Weights of a small image classifier.
Model: 32-pixel images, arch convnext, norm rmsnorm, activation geglu, patch size [2, 2], depths [3, 6, 3], widths [48, 96, 192].
Training: soap at rate 0.0013, batches of 384.
Data: trained on telescope images of galaxies (Galaxy Zoo DECaLS), 44167 training examples.
Rows from block 9, named by matrix and row number. Rows with one number belong to one neuron. Each number is 128 + 32 x the weight over its row's rms, rounded and kept within 0 to 255. All counts start at 0. Numbers have three digits each. After the name is the row's rms in percent of the matrix's.
# gate: MLP gate (model.blocks.9.mlp.gate.weight, 512x192), inputs 0-191
# fc1: MLP up (model.blocks.9.mlp.fc1.weight, 512x192), inputs 0-191
# fc2: MLP down (model.blocks.9.mlp.fc2.weight, 192x512, transposed), outputs 0-191
gate.44 110:139099185102108124093171160143095128073103128136122177178121188130078172074120130092152078142117115094143137117134084114216117136167136167121157132062109113154121145104144102086081137088089141129153157132109100169149118167142114129085129159126142136085137120157135214157209146165158149144145130184101071128041143102143154146019156121065189108101183110054124111116131121141158170114087115161133134130105111154118166102110122155135120096096145100118088132127127132077143091098120153124091125140101081177183162149091143092202143182116140135104140140107144120120088126102085152099
fc1.44 103:132134056192154111156105102164108166099120170138133081115154140112132152066124178149105124175143140121137120202128075166096089142145154083159105153151130082135152137131146096121102160158186227131168142159148118058150153071124138173120126180094111102101158127156157165125136132147098150090197103114107184158123114099122128127102090116195124181117146137133113193099138119172098103145113164152136129169157091044143128171092130135142160153111155157152119115121159102116198095096140124088174135141065163092113138113120160171128164099123134130094111145139168107213162071143145203116
fc2.44 112:088135134084101139167202132138135198080169088154072107141105114071159111113130162183171128079129109143182120143157163086120148114111138142181157119158102102072113129121094165102127109134138091132112102127136132113113203108126099103179100081154130076113137123133131138145131163224131087133133163116100182108170095171115121153094094066143068152120111077074106121170128180144122140074163140176125108135152104068074129169135100127132125093197052098170145108147085104152148140149082095140158120177155187170128108095110137110167161123103130105119122181077125174125145156073161157114
gate.45 096:106080132137123085125191119119109138156145151162124141110136140153121175090118165099174086120108145177132132152137165148121168074145147097075139119086057149079119161128166137108171090132078067202120152102093093178150113069138078113145077106002065162123083123097130156070132128112161098132148139129156098141060085135072116067117111103076105127073140115181150164145149134119080107103171099135147123153068128112158136113067147133114102098126149092142130160130082104204124129108163119099145127124145118173132167093112119113170193098135152130145103114132183148098110133077121133153
fc1.45 096:104144093169088097104154104140122155112102127194142182143089154156120168117092115220166134145123067156115107084112169094145175199091079134111160060109190176139132151099185132130110127120104125129110165138168093067100088126107164138119103167147133056122146180130122130134135123136124132149166098130132140132080086124117160118095152168121150128158091117115027153102143145152145196123147092148112116108097160117183108136188138131144113115162163134090143185157120067168175171145147163087163145212116076110193128094145097126106153204126130143143130151164167140084125097135156111128
fc2.45 105:139125157130140115121102111115154124131116077181131162134123114192148107118108112105142128075135104144151165097169159078165163096140178182175150137176143094126208185104157141155140081135109183088140138061073127153123150139104139078098138159167100089053194126140117084135096159150109152131181127140087109111112111142110135138139140189103143128084142130117122208068117085122123122122164141084099170090089095145084067177117141163159140181126119186102121144140134087138159083148131120128186162060066158179135132069112121118120151110139169199072147119131138142153055134151154130097
gate.46 095:114109132111134086171099100153185081132211192117096136153071185142096130104109101104095188087114110092118148158157181179142081162061138106203129067135113124152121159071140101150123164161157138186145127090111128198125134163162113114101071144136166090089115128078154178142133115079141164177107206123117133111089163120147100126176157141150119103186098162134104161138135117106136107126143189118083135155168118081112111143140130171139070169123087141146121096183149095182134106103115098107111134093140192106153122098126171122126118102087193113137119125157084104123064146090138090140
fc1.46 095:075096139109155124128165160057097130060112123137162114111134079120164069082117139146083084082101140117197139157157144084165137133068056132153148092166119148117084157163107164129165094154087103116118100084123114127151187101105103154180156138074124142092131164145140132132127192129108119142107151110081105149134098118147110141163148158114105127162108113120192191099144195081174157140158119140127194102128093141143166156138141106055100086171072109114203117141176132152080124127100124107128074185096119133107109095147083132135160018101101127107121090147146110133160083151109112132
fc2.46 100:156144116184124127074096130136137182057149136097108099149142109119147154120133129084130150169157137057116034100181094134103123158136108131158080114100085115146171147108116121114143092160077154092119106120117123176141068126141086131124087100083125106145173131107070142121118155182022165187112126101136122118133126103156112167076138126160105106068099102143150158120094104185082134149164141102176115205195110155095117146175105137122123141150085091130151165105150123180085152112015121089119104159087167169117124131142103125155103062104108137098092121121123157114129105120083093105
gate.47 099:170191115180087186077118115202125112135160094113105107108132068131128142165170137116116055133123122083119168126090143170132082095100125152056091220050126158178164135128082179203175127090072138097103117140069136110197125153140072079120105167160127131141160094105126140138074142124136128090162151136111107166095152117115174154162123161125138103121115125120105102175138102146125115130064115139142111130100109130154170124084139124173150115145129138111069133141140109098059133093123151170114121131156097149141174157094153141137198159079184072188087134163167117120133139116103119110
fc1.47 098:117060129094099081138100096140089160136173109138113080141115134090124168075094087163136158110206123140174060118160156114099112136166156144132108083178079114103074131138131083115140164155106111117161138087049110091186141113173107130141061074133100114147149191107067101137114172156120127058091105099113100101105071113172137167165106117124100162091119160180069138073122126118124158138117107168141114104128143140169106121126134152106134130151109140105153112185123097144169109095083070128126121086172069155113111091134115085133149175126127136101172103208119226096118140120102153119
fc2.47 103:085136145138081146118116132138163159100095143169105148123128146169086095064117120082142157130167099130160155092113165081087190101150092168157138142132094165166101114072148085109139110081088160127114111154200193166134125107209178185080128186104163131131119122107095085135149108119155144120106146130166068132127120107155132098200082129116177149141149086116125151108071147124152094117096140152162176135095095094169142126133137103154088136099124131080076115157152191064186130105125117119118135135083145129087162141085145123134159139099157053068193090130062136078138138144182096165
gate.48 096:147116173108133089129174149111096123155145138163147076163136152129119166138074108143103082167123168153107199129129109091158126103076165154139156108136132119106177173102146101119159082192145157151106122154094161071175190069143113093147186077158092174112154128134139145136081132092102131121136161154067175120095089121083090149140141141123167175154123101117165031126046160134138123171124142135102160089099145085117157080162138121074123129095124124151113124106113085111142138038184119158195106154135100136160110132164101120114153158137165155188114189150113104122111067149056130114
fc1.48 105:207150061154117134138105082169126103132126129126139064105113090169137100110142096089129105138174136152131122246123072127134160160136108133109130138109163062174168106082124142091090117103146097117116054149102121153137116163119108095158140117120143130192162178089171101154101164159094130100138081146098092111119133159122099133127148132119079113148159166130132165191107132150092178159105100154124091118045143130125124106137173119167178140071115119106106122129168150164060132139184148146035121148142058123079132108109084088087099105157114146171107121153161090191100122128090107090
fc2.48 101:131144158189126117126088143151131119085088128108166114153068153134155121086163143031125159140118066130173137121073099164133151130071132153054142163087152086190125111112119069150152116101118093107105150102136099143123136150153120145072101119124077168067209114143111110111149119126181141105163139174129159129154110142150085071190086155127177082177074165136120169170128150140104125104160156148129150138163156115114128137135109122150125136202117107099112095173131128106157139108124110207130129132168096128090058131130111151137124111128117171067109176147250167132133171149147154112
gate.49 105:094151078159098107116147085133072128146095137053182117144136148137171141146143079128134123134144175107130100089123142147180163140148079132120101141122126089166091117150112146145075103070172180056150060115144151152179087133080218163073121130075163115134080134109166131112087140116139128125179180121196165142089077144138102136119107079129117098142109084120118137132095115139163119087106099132156118083157119157131108091126132088155111180168136182131134104154065115063179121071091134089158110092149133080085213103056149123135080085139135128131108096149107146099150111098103106153
fc1.49 106:184162117116112128144103145195126073100164111137152171152104061114180105170209079144154087091164151126168113123137149196143173154129124141165142115180133083137128151160074085174119150103161100124101139159148119113087110163138207162092155115112076193172084089125190164095119112123156134135072091164178182081134083074110102175157201190111147127169219118077140147138117160134104128121116133159116108111113102101121123067130125133119175179158124146133118134109142119148165153111069146125139143144116135080133136128172132138129127063139108131120174153087120128127140124173179140164
fc2.49 101:091136097093117175138077114134114144129124130070132071128143145131154162153075121148117086120126141159110146096168104139134181098114129124132090107087115124125090157120079138083098169109141113130138197155118117086124068142173069118125121108128161085068143204139181163099157153117106167100052135063135158068149079116109142147133081111115037093097158092140075169133123145162168107119143106145120175157108202137093180179096141152110108117165090131083079158123131157129154107142146103070154146135186180109107121125176167168141082112094148160114195139171107143101143131097109201117
gate.50 097:139128154155172107145119078140153107063103155118033125133191087178157177141052127108141150148157069163131116158163102111182141084134086158138185124121138151114152176132130117115147158179112089193123134145120147067125189136157158147121073138135086156066144121079143113093125103069145085108076128112085082155143109147114141144149114187199132149162175134099087142134136111177127122130130116115121169082063098149121103102086134159174121134096101136068125167143095110199130151149110121115147093108157086136178116155157131099149178072113121151132188099139115085172151171141110125182
fc1.50 109:141132198084117149098138107091114167138106138125151130156110207112142138160171092109104108144119146104110172124127109129044134158218196167095143111165108106177157160126172142118157080192117082146120179099133143108079193064160089077156122096112130114214164138185117181088170166141115142126143146123119109088091147161127118140100116090123108117134144049089124138138116105118166144098215107135103154114148168121130102119091126130112138124091124166150144043141104083144098101171148193091111152127150096139139156099128164100148193099141142148117122111167145142106076095162118123178
fc2.50 101:095156151132114159113108109133118140168132180112097174098097120119165182140130132174111225095100120197081133122170142137118135207112137144128067158134195160139141139115108094090095111096110095100151098112192122147180154108180096125137079092157105133150058135075129162042126159116103164142148101138080112143128174128112157142140039171155178110106124147145072156173134125136127120130133097084153106154078083146076098105125162105125187128152105112119082131104081146143104170105113165105120066070146169106132143115154132166125166118135099177115084059145158151099163136116162170094
gate.51 104:127147156151141143113108120149139170180152139074123163196156139121181120120190096174118140138133136092153094078123123136104079147130075122125102132108136169137135084138164190141178112152113077163173172125155075161170143185090143141066129108113096114169160158105121090142160100117147151072178099119142105134181117077128089131114135126111115165144124109117096086152081107121117170106056130113200140097185180104135164179129083079110115147161148106181197146177138173136187114073149150120140093136153189078095158163129120105129149083084129182123140139182117122130080088059135164105
fc1.51 104:140109111097125213105073175135088153110092089164114170151084098178132110120095126128091136150100136084122092104186119115130115109168087132117135099134115137136139186176089145111112171132135140173082118090150128100165149129140124136156162169060206127092136180133147121146119083161176122091170090110125167124073050130112102119060141137127168194124127162147150170197151166093140134132115124094123116164164103061112140089083093133116073067176167165112157065137121107159146096129116129170094105103150109136107119149183064130078109142097116111147147185143071104178123179163117124152
fc2.51 100:181076122130130136139140080156158119151109177130092143135107106064171147057152076138081170093104081136138148125057099105135088137113117117080130145133184144142099126067180110124147144139171117188178111095109151093081147132109137178107158158138098146165101180113072128149140104134099146130173112103095178123098181164154100143137151093191172104117091151121159103142123094135144155119149161084184130208163099065089122202136164126110157161150137048126138077114154118116132163177153134103093126166151114145184098134154159151141161157102095149216082128099124100122129078106127161107
gate.52 108:156158140093145188199103143168133149108125044151096079147144095066164175106144112203104100180159138092165105125136188093103194117128142149114117146166098121060109103123090159075112159143128134131118110116103143084193138138151134124140099133117152112138144160125132175158130149099071130108151189139127086194056129167141140155151179192089133108084128173130082129114115152144109134137162182104101147186092180084116158109138150187106150174136161122177070103191157182120090097119146147098155144118165125089114120137146145124070135155136109098148098153130108200167086155119143120133
fc1.52 101:082149092137117145179123141096159156132143209118094137138181077180175104104114145159107115131169087130158060196184157097175119060126146159194123179119147102121132095096179140149137134132160085146165142113128091129168146129139137170181101069099107043093160150149151089163112120138155136155114050128088102142107147093131099116104130128128128105138131071100105197111129132136207081159160098122076132118126153052105117142122124123133104103171168123116121132049180176180148114086123149118136092182111148111141096061132158164167137127121142110103132123148130174086114105103096104165
fc2.52 106:150079124157149100125175076127142114036126108199142164098124147156077176136092124176119175157173151175136102144145130167144164127120202140147093116126141089140129188173177127121129159131115147151165121096152113093170121143137081149109107170109112217105192133120129124138070133127127148073085140107120126094132119093199122181157094126109111107085122173173129101168116113161185139100123095074095075112136096152092107116120186101111113140089087084152112106115113099176141136116081172103165099104091093180137150074127171124148164129127079180160085087150137107185170072124137111147
gate.53 101:154165125222089110141108105146146123158105138103121121134109186110106078147161174116149128141154102077115119149126092139118094132102154137175069110160105164187116104103092141161131176112106147087182133177083129142148143118128127134151153153123148091123098188138108176157206147105116123034100165145106108138113123132153112172151096159123094119074112118119137162123090109147182121167194107161150190143169138067189185137118201196133072163126136134081152109124101159072117107126162112122179148150146069171172153203167108126158115175149129169124108152150118156107103155105069125103
fc1.53 107:155072156112126175131103135114111117143099162132096170187114159125141129208110147153149118142132034080181173138130195165185174157089046113115114110116117133135098138100153148146148180142106148149131106143106132114167077136145157134142085087086145153164108125138100079104089144130122161090165120189153169115101110123128125171152090138135169145137180114128085159159153137130115126166094173096117151133122119051144165097070094105094074203023124099099144127132110163125098114116143070093143132126080114115095158140145152166112109098092147102058102113109101183134142112171196102106
fc2.53 100:135215166082103108107125126073125102120141183154139099141109115170145029132107140165113170136187134165150098158170185137063184184176149101137131101126198115109120119127082146194084116084138150120181109138155174125121136133156108102112151108129141144123185110184127137114067062157159151105110132104183142107147171098078092148083081128100128115125100162117111122102209153101093086144095081189141153098162169119151142145156143173116121068160110142116115161091077088099150107104112172112088122091106127144108140142092119123100127165176112122127145109111144104181148140139107050130
gate.54 098:178108182136099194079138083156110194208085164111150069144102168075067096132100135079140186130152154116059120171184112165152124165080120120166148156157172130125157125198160131137077098144106166113119125129085126135120188166135211095108110121137056126142113139110092089138167114161133139069127153137161109144075171140134135088148131108112153144103157128121170119118131139099078093129144134109158120143151084189106153116146107100139114135118135154149131183168135097095162095132130115106129123119111191121177129099142124163131114116155116117136087054174089081147111102136142193040
fc1.54 094:130113070107109135099147142111159124055141047126101112062200092128150123124109141100167136140167139120079128196157114138124086125086130104172143117125115044109113134169153088141107094089129114106128167114147111144142125133127105138143153151090187093105100114165088148142069153135092120141133112106074135106090164099138137130062148116040054108123082141129157198166161134120188160185136159141095122074074100154174133112081136141177121120137144103077107105210136135066125122109139132119177080094096105076123106112149159079145122104133146108098183101092143159112132122199101105120
fc2.54 103:090183104165117144112109135199154127121171183115195174106169152125131101086105165140115119156145100112133131109161136079102140100159090161095141147077125096123062174124127127151153110106166141134101097095098114109104095105166080113201128070161134123183150174091162174178124136071091161127130101144142170082091136174154155115089137123135102111125140181110145167146158174115137190187152174094145145085109124127158069146100206100152162095165154139201072093142108103171125160139144087141118123130086121150148157131167175093135094101094133175101101145119107084080124089111123101212