Rows from block 7 of a small image classifier, named by matrix and row number. Rows with one number belong to one neuron. Each number is 500 + 25 x the weight over its row's rms, rounded and kept within 0 to 999. All counts start at 0. Numbers have three digits each. After the name is the row's rms in percent of the matrix's.
After each neuron's rows are labels from the 100 images, of 14848, where the neuron reaches its largest size: "colour at peak" is the nearest of a few named colours to the mean colour under the peak. Only what is clearly more common there than usual is listed. The data: telescope images of galaxies (Galaxy Zoo DECaLS). In brackets: how many of the 100.
# gate: MLP gate (model.blocks.7.mlp.gate.weight, 256x96), inputs 0-95
# fc1: MLP up (model.blocks.7.mlp.fc1.weight, 256x96), inputs 0-95
# fc2: MLP down (model.blocks.7.mlp.fc2.weight, 96x256, transposed), outputs 0-95

gate.134 075:505501489480486499558463504508476493529530498490543484490520528460470492533473524463465509466497505468477521519480542462529507496514546528529544484524491541482492538491474500477535477522497487491486525519522510501501456488509495488459535535501519516501498486528477473473483572483520469508
fc1.134 080:514534530517521471504486466447450504523536485493455510508477478523509536516503468470502507501493489528514506511501529473482512487495521525488490499477467472506482483536475482497522534481489512485546497572519485550497492461553513477518512491473524469515501544454492472499466493492541521473
fc2.134 089:486524507572490530493466508496488469529508490533502523509501530522519521505507457525467524530493455499500541492535553492483457471479500512494464534511526518500466535524476492500484499556536481482538549492525499538496505508513537450494496506518516472482471471522520486503484490479520495523
colour at peak: brown (32)

gate.255 099:514510529471509502496469494470480500522526530461492510503519543500491535457489481484472512501500499521522486526500539509517480473466481526484550483513474468491505506492479452480472530502545516508515492544486532519510512473510456479483500446473484483489502562501487471529564519500494441507
fc1.255 094:516483511492525529487455454481499464503510479551534446468481518487463465460526488522541526517490465474510503476470472477470544527479482496513507476500510519478525509520502513540481542454472515502519482453493490506472537534496506518515508527546485501525503529493478489470538497518497512520
fc2.255 092:488471543446506509497512520485476541525473454503486493511557535512509478526471496479525486511508516478482523508522510488459506481502469520547512564478530536549512534483490505521540505512480474487536504473506481473491485531505511515544520492512489479470520484497507446470467523521520513472
colour at peak: grey (29)

gate.60 097:445475515548467470483501485502504537512487536511496484504469454451484493479508487498513508471499511482480482478470505451474512451484489508530489507500521465491497489528458509486499485497499483490505508458477535508530521494462464500493501497478472493480533479552453531526483537492426487515
fc1.60 100:443515550493475497486513537501487498497513522466481537520476463501534513502500512502488492458482490466494504461490513501483496453501457541438503477486502481479491521486496513481466515478504458504529476543557477509526505509540478504490479539488522530454510487509478519485500482491533477444
fc2.60 110:503549540534492520498538509504504506498528508467485513497482484498502474523487465501504538515478475488522495503567491485513526489469472500464487521480534535551497534500550516474446504476503506488488515436487513486463487486490522508514522488485505460484498480500489468540435485451503487506
colour at peak: grey (39)

gate.235 106:536514457490529532467483510486496512489484481493513496508474558514474500465487466478514498449534485517524452508504500537487439477502516491509510491491510501506502519488475517468473442519503463502459480441477494487475457477491492485492513497545480487513482495466552452498505466477501521495
fc1.235 108:524439486512517493491469512476523519518501510557509509509521473477473493513485535513505486524547505494559490490517517458477515508501537468527509500477522504518535484494469485496543463521489512516507502538516501490472550563543502480490482527501483503531512489514446484524501489562498510470
fc2.235 101:508494510463524496476509535438476469494501539469513543486514516498513484507518447491471493510472533491499476528544525500504521525476482510511530482503507504528520480491477509499529529472440469494488461495478509485504510516526493452479494492527510461530484504420490478479489542509514452489
colour at peak: brown (36)

gate.146 087:505505436497527491502516469442500487498522494544494519503507539472478501506487511542549481525489499522505512493498526520458504529482495498519489448524513494516518494472519493502502486509485494513493495505509487487524519477502554520479489480469501499481510539518491507552470519572563525565
fc1.146 101:508496514450527505478489480465516507514528531529429508492543553528508489526484464499470548497499506499504495507495488461485533505470530527501480520484528465502486518477457481496534531510449466474495498496491451491510511512471551508511469503505512488485489437505522524511453500510503519495
fc2.146 087:484531512496532485505472499525498491486460507473482470502450474521516520505488516482500513479449503481491510501528533457517522458512522483477481491572500507498512514499462489507503452505500494478497534496471521442508488491511496491543468500509490432490470524503554509496485537517437497521
colour at peak: grey (26)

gate.93 123:534497509531482513465467493497480523484468523547486483500523475521531490484470491546487489526515527514494493464500509469507502460485482504449519544515555486524489492508501479490481480545506461513494531502522455484538481450473470489466489494508479490529499501521492540544473530477480559505
fc1.93 125:488514514486457532549498499512498509520491502472485474496504531568461474508474549454481467546492450496481534499494465479521495511510466476502510528476506515464466531540491536494505501506460485479505498533512508485483469487493464478523514526494531463470479496518504476497476507521502448456
fc2.93 112:492476473533431497475517446516451510495524500537481524444463513481472509453528533511508502507560539504493518499487502463468499499467456466506526493497497495504460499515518510510498504502492495505489463528546539508543522521503494465514499510504483554497524488500521488498496509480535502527
colour at peak: grey (54)

gate.21 101:491509515493525477502520491507530510528525526566467506452508532516546495510524474531499479479491476485510478496498457477495489482480478499477486529478494509507450436507496534503479520512470551494502453496522526531510515473481498527506501461495501510427520465494513549524510473513463499505
fc1.21 096:550482454499502520516491524472494474505514500566492519528471565484479510483505518484483518530485488465544487521535501489505470504522520470511516504470512458511509511490474476512518487467478479529510482468472502462532535516515484462490486452567495481481482485500474518502559506496493483488
fc2.21 107:523495509486498536498469491449537482477472532529529503497467492488467480500541502497540489515497510504549527471491529530550471486562462486497533505518466514505504466498490492493495486511475509465538465545488545519509438492506512469489503479491477479478515507519536462491523489499486457514
colour at peak: grey (45)

gate.154 090:531449501513526499498513504493507464489495503488505457510484541489492518517526487496491514501502447512494524451507587510519495490533512504435504448484482502502553506487509495529441470543537534512496495487501489489512499494470512485512517516498507508516516573480508485482534480494477480501
fc1.154 089:510516481457541548518495475491494461525540509453491515471530509541503496503502483455449495548498530486507519485472480463485522529535524484515467535520529518491501476522500502496496463495544475497500536522508478482484511483461463480462524491549492472493507544501533517485503503453501503512
fc2.154 096:508517473476541491482496486484490532530466479519466484535478511501484477506491476508511459468490501472516478491508527522534507532456555464561514569453541476486487488524510522513488503518506503458474521496495532484497494503496469506522563474497530496494470514508499476496482485492469466536
colour at peak: brown (42)

gate.198 104:551522502478465480472529472479500502514540507434502523447481533470508478538529486513529499479504482459446516548469526488500536504484526463476501516517465516488496517475485510503495491480496474482483487474490504508503541514506448546448491463498495485499515494514517507516525486506534491541
fc1.198 102:417521484473450500444527519502513507462469491499506472509487480514499497527521508476509493484515458526481490489519485522494494494547494544521451497498463506513476506524493494537499519491489476528480532513497533491490556499481503447518481463513501506468509478509544460494480480443502493503
fc2.198 106:493508512495521498470481513521493469488498484497509501483481523516512537452486508485501477506478499502536480492526477476561511482543454464510477461497499517493507442529526496468448450535498486488444560480490483475506527515488521490540509519490452462533499521510508511492491486525462488475
colour at peak: grey (40)

gate.187 105:480463519526514492519481489462508424512503497476464458494538549487504485485511465496468497456514468501460517479514549488470499512475481497511507551499483529504501538521499501519482481501504540515484509539533502534514506483473518454500518500486497481444503493525543479503509508510450478467
fc1.187 111:520463472480500527529480508468512482502499515453519489496510501500513442516439470540544487480505509484477490486524524515467470474452493480515531512520509495482475530517531472489494500500513457481521510530479536513504517464473485517539513486479478447499498522558539501524512539505505530537
fc2.187 109:501528498492515472488497511497488462482520469537466473479514495476515505528478536525501509478502484501542479524506500467471475461491497461484548506535485512479499450489469515519534524463548544525533483478533554502526499503459494480542499505523509536500503535503539528542518464497521491474
colour at peak: grey (26)

gate.230 088:504464496516489552445521535526491521487504533481508522493513466501503464491498484530460470525503523524489502480509487506510459450511482522503478506487506521466467507523510477498487486485510519540549566509449505526453553499511485514503504498554494505499464538471525527502505473496487473524
fc1.230 090:492470466506498505543500479463483462479466456488504444458515486513504514529509501491521519498494470566529502499465481478512484535506494508505492510504509479545514479478475514520512504479513502521497493509519497459443500553512499502562512462493503500489440465506549508459500510501524537496
fc2.230 095:503468471481462509503451521493521502518523567488474499519511459487510514457539518489536522516477498467517498479451520475521512528518477524527483498529478545506505468556501524476483518508490476468477496511507525536523464491513469478485444493510512508454522523501479506465492539507491470509
colour at peak: brown (48)

gate.129 095:518507536476544503496488509493492449533508539506531560469546531520499497496524479488477476478485501541500525490491492464496504495508470540480491510494541444526506514488516503448481515464515496482472486478479526492517487479495496479502470483490486472455503496549475481519462479515457451464
fc1.129 093:481477551466516488469535496495496461558458522483534504523546468442495452487485505492527488496515513537482482502510538499469492489471488502517491499522499502545549489519490508497480529493461493554479478517485484538462481526496482479496480525474508496508522471469478454536519513526498504497
fc2.129 096:505538495452473469487502538502484511511483499528466512519505563499490507553520493496523489502534463495479508483505496519487528498509509508511560478507530478467502540514494447500481521467512549483534475510485542500464473490490478501537425443481485482498485491511489522525494500482495512529
colour at peak: grey (27)

gate.191 093:494514468477573495513493502463539538502472527467476509519508544503490497525522512487449490495509521445488502481507529497457542502473445481529474505512485510505517500528488510486526477510544488510503508454481534496497485518536559509510530461506478539501502520502513560487500510513501514486
fc1.191 101:518533531542551515535525519475463477457514496524483481503490473502516494479515495555535534458472501522528479541495506515479512489516461521493504475500515498512478528521486458505486495495514484499529549497484477467483480501466487523495503557447534520480471485496562512490530524490479500497
fc2.191 100:465516512498469460479482509474483518480481494462487494460461503544532493483478474493481522505506477510509534477466505473507487460461535473510482493531483498521532473520502480481502478443469467504513456465490482518532440522490510519487514519507508509499526485508519463479477471540553543469
colour at peak: grey (27)

gate.243 116:563480469488456482527502470519540519476466514509503447489478559487532491483500490480503535540494514513476513503497530511478503508464527510478516513532505526492461510495522535481489507530454495481510537483445486545480469494480487481484488498528454501511479495513527474528476521508453474508
fc1.243 113:496473508492472527497474466492518458490488508532522475533544570466484539511444521516492507498484516500466489498450542489509492476506481495519483524465479534476515474488488508456541498457454494474478536496512492506466512512538508516544493503465540455496517489472499475497494514517508502492
fc2.243 107:514516542516542502491477504518463516498515517471523512482512542515517481528531461551533523478495503463505455486482525467527484521516506482504493498463503499554489466516461481493514517496485503497527470549483507505488492510532501481479488487516526476464450526499528500540459472520564487537
colour at peak: brown (34)

gate.74 093:484493506477480500499494536491523501548503537495489538509516514506513489506471506435484513483460478477489549533493537507501516529493540513462487510523450510507473459503527484485506475549532541513532524497515472495487527466496474526528484494462523528478492525530556504492537550489480494493
fc1.74 089:468525496456469520464528538514482496522499475527502517519492549450462493525528467518492527500528508467504515505473473489519493493484511542544477510483502538477503471501499484483475500489520471480510471491521494522481484458475529524533450561483487502518512475448458520507474523518518478526
fc2.74 092:490524488472494531493503498527535505487467470507508482476511524463455484568496478533529510489489486492498534538481458474484489496522463487520538475496549501508502541482510520463518475508473471536467518478487487492479538510544528491500533502531532558471483535495457516481502500521524492490
colour at peak: grey (27)

gate.120 095:490469484490448531481498518529495498509556465520531498487529486499512498526495476476480496446466516517484517493498450529512515494495513506498518468480547469490499500502503493486499497461497494512480488477478489503452486511512489532460553513511470527522472555483545457447534484489529497547
fc1.120 092:528516509475471509507486540481495541501487499439479490474479492494518483514507462524506498543514514500472452533468456491502477465509546442496544484490496474530532499487502471507516506469523509524486484491495514519458518506497488505478513464515497520514480456469478491490511465468470576484
fc2.120 098:453486499509466468541516495503523496516505544463509468528508517511508479515480478500497475503481473504524479480463529494464503500512518440483477513465523487541471514509540483538506479483485523463470474458515497536534530527486481545503509497534482569508521480499499486518532494536483456497
colour at peak: brown (31)

gate.101 105:504497482513555532550520510492492480511517484494492524478469509482504482528509484492468527469495503512528468535529468486537490482466456546508502551523472469509516507484506486513463468522482480494512530495499520536461514536470521548499525493479467489483476554458512502489480476510504438510
fc1.101 102:483500494461493506523499455477488535515504484421520499529495460497465489503522527482565461519485507494518548500475522501510492498570489502480480481487510480509542494472509526504452516524494468501480502522461477473488527476491472520469512522499511523498536518528510532509464483543483499481
fc2.101 101:466494465517536491507502497510460509558450467476492471484490517479460465473473466541497494493491472497523526500487523495522514516517542546488498495508556521518490517498469512466532498490494512503477530520482540482512507515499464541480484482513482550480468486482486535493523528550513459475
colour at peak: brown (31)

gate.204 103:511478478510480465514513492494507475547476511465510464499533462521527461474514479535532480470479490482493497484476561499484504491436500481499501440497507483446538527518534479491483485515494486508507482482480487539493473459486524489492500517496503459523520519551519563527507509498522484490
fc1.204 100:496470498450506507485444474538498519500518538486526468496482459543507538527471527523557488534512498505486526498500456494530484492497519473493506514472507496503478522480449509525520463501474495449475517494501488551468496538525486475533495496492525530518523523496476497485505557476518525526
fc2.204 095:487435490537511483505496521482515489500453513475528519463506482529535468493489513476467497494543517483518489498562495523481472511509457530481527498480515491535508484465526474474525499512460498520516509482496486479476538475490520444469499482527500496500537478528457522526465512456530516532
colour at peak: grey (45)

gate.203 106:523496503530488484516509501509469512504476537498507499476505529480465532503479513501501528468504501423499531494498514492505509505451474502508490505493494512467557508541518535498500496505533454509499495499504474552497546480498471541530525440502447515502489475502433509541501482527476528486
fc1.203 113:529490536579471509538529536510474477484543541473531517482515484482472484537499517489521498502503516475546559489537498496518496474480492459503503531482484509479520512526506482506530507515490524492537527474496445529543502463471501487538479469478492499502540526496494507512498516501526477475
fc2.203 099:469485499491478454460538478517536459487492458504519505541522477470485506466511481499508497489493503537501476495448508476444473496496517465469507505539515472507501544493509521542486525524481476491506428515470510497511504483514483476513511482519488507506470500447534516492526447474493485535
colour at peak: grey (31)

gate.14 099:482483508536510506453503497521480504472503519486507494530538480470483504510555471531512488534519471504527503506491512507543519448558476483499500502513490486528495477495506505456472476524484537476561513467462553533469522538486524511470501530511504493496469480488475512509502477461501545466
fc1.14 103:467474439458526460445505465549496466504508538471484520511495512509500551489534530500538479499494525474485490484465542551522501494513463475479520456510488504483482488475482480489511511502477526496520485515475517526519498535473478486459485465507485500495524508524475492543529464492513502526
fc2.14 101:495505529527516492511495524478489546468517493478531497496506463465501509528487474527471508524458480494469492534460505460480500462533494469491488460482538503529494510500516450547488518533503498506551494478512503511478524533517517438492543523521538519492527468531504485496462490490484491445
colour at peak: brown (30)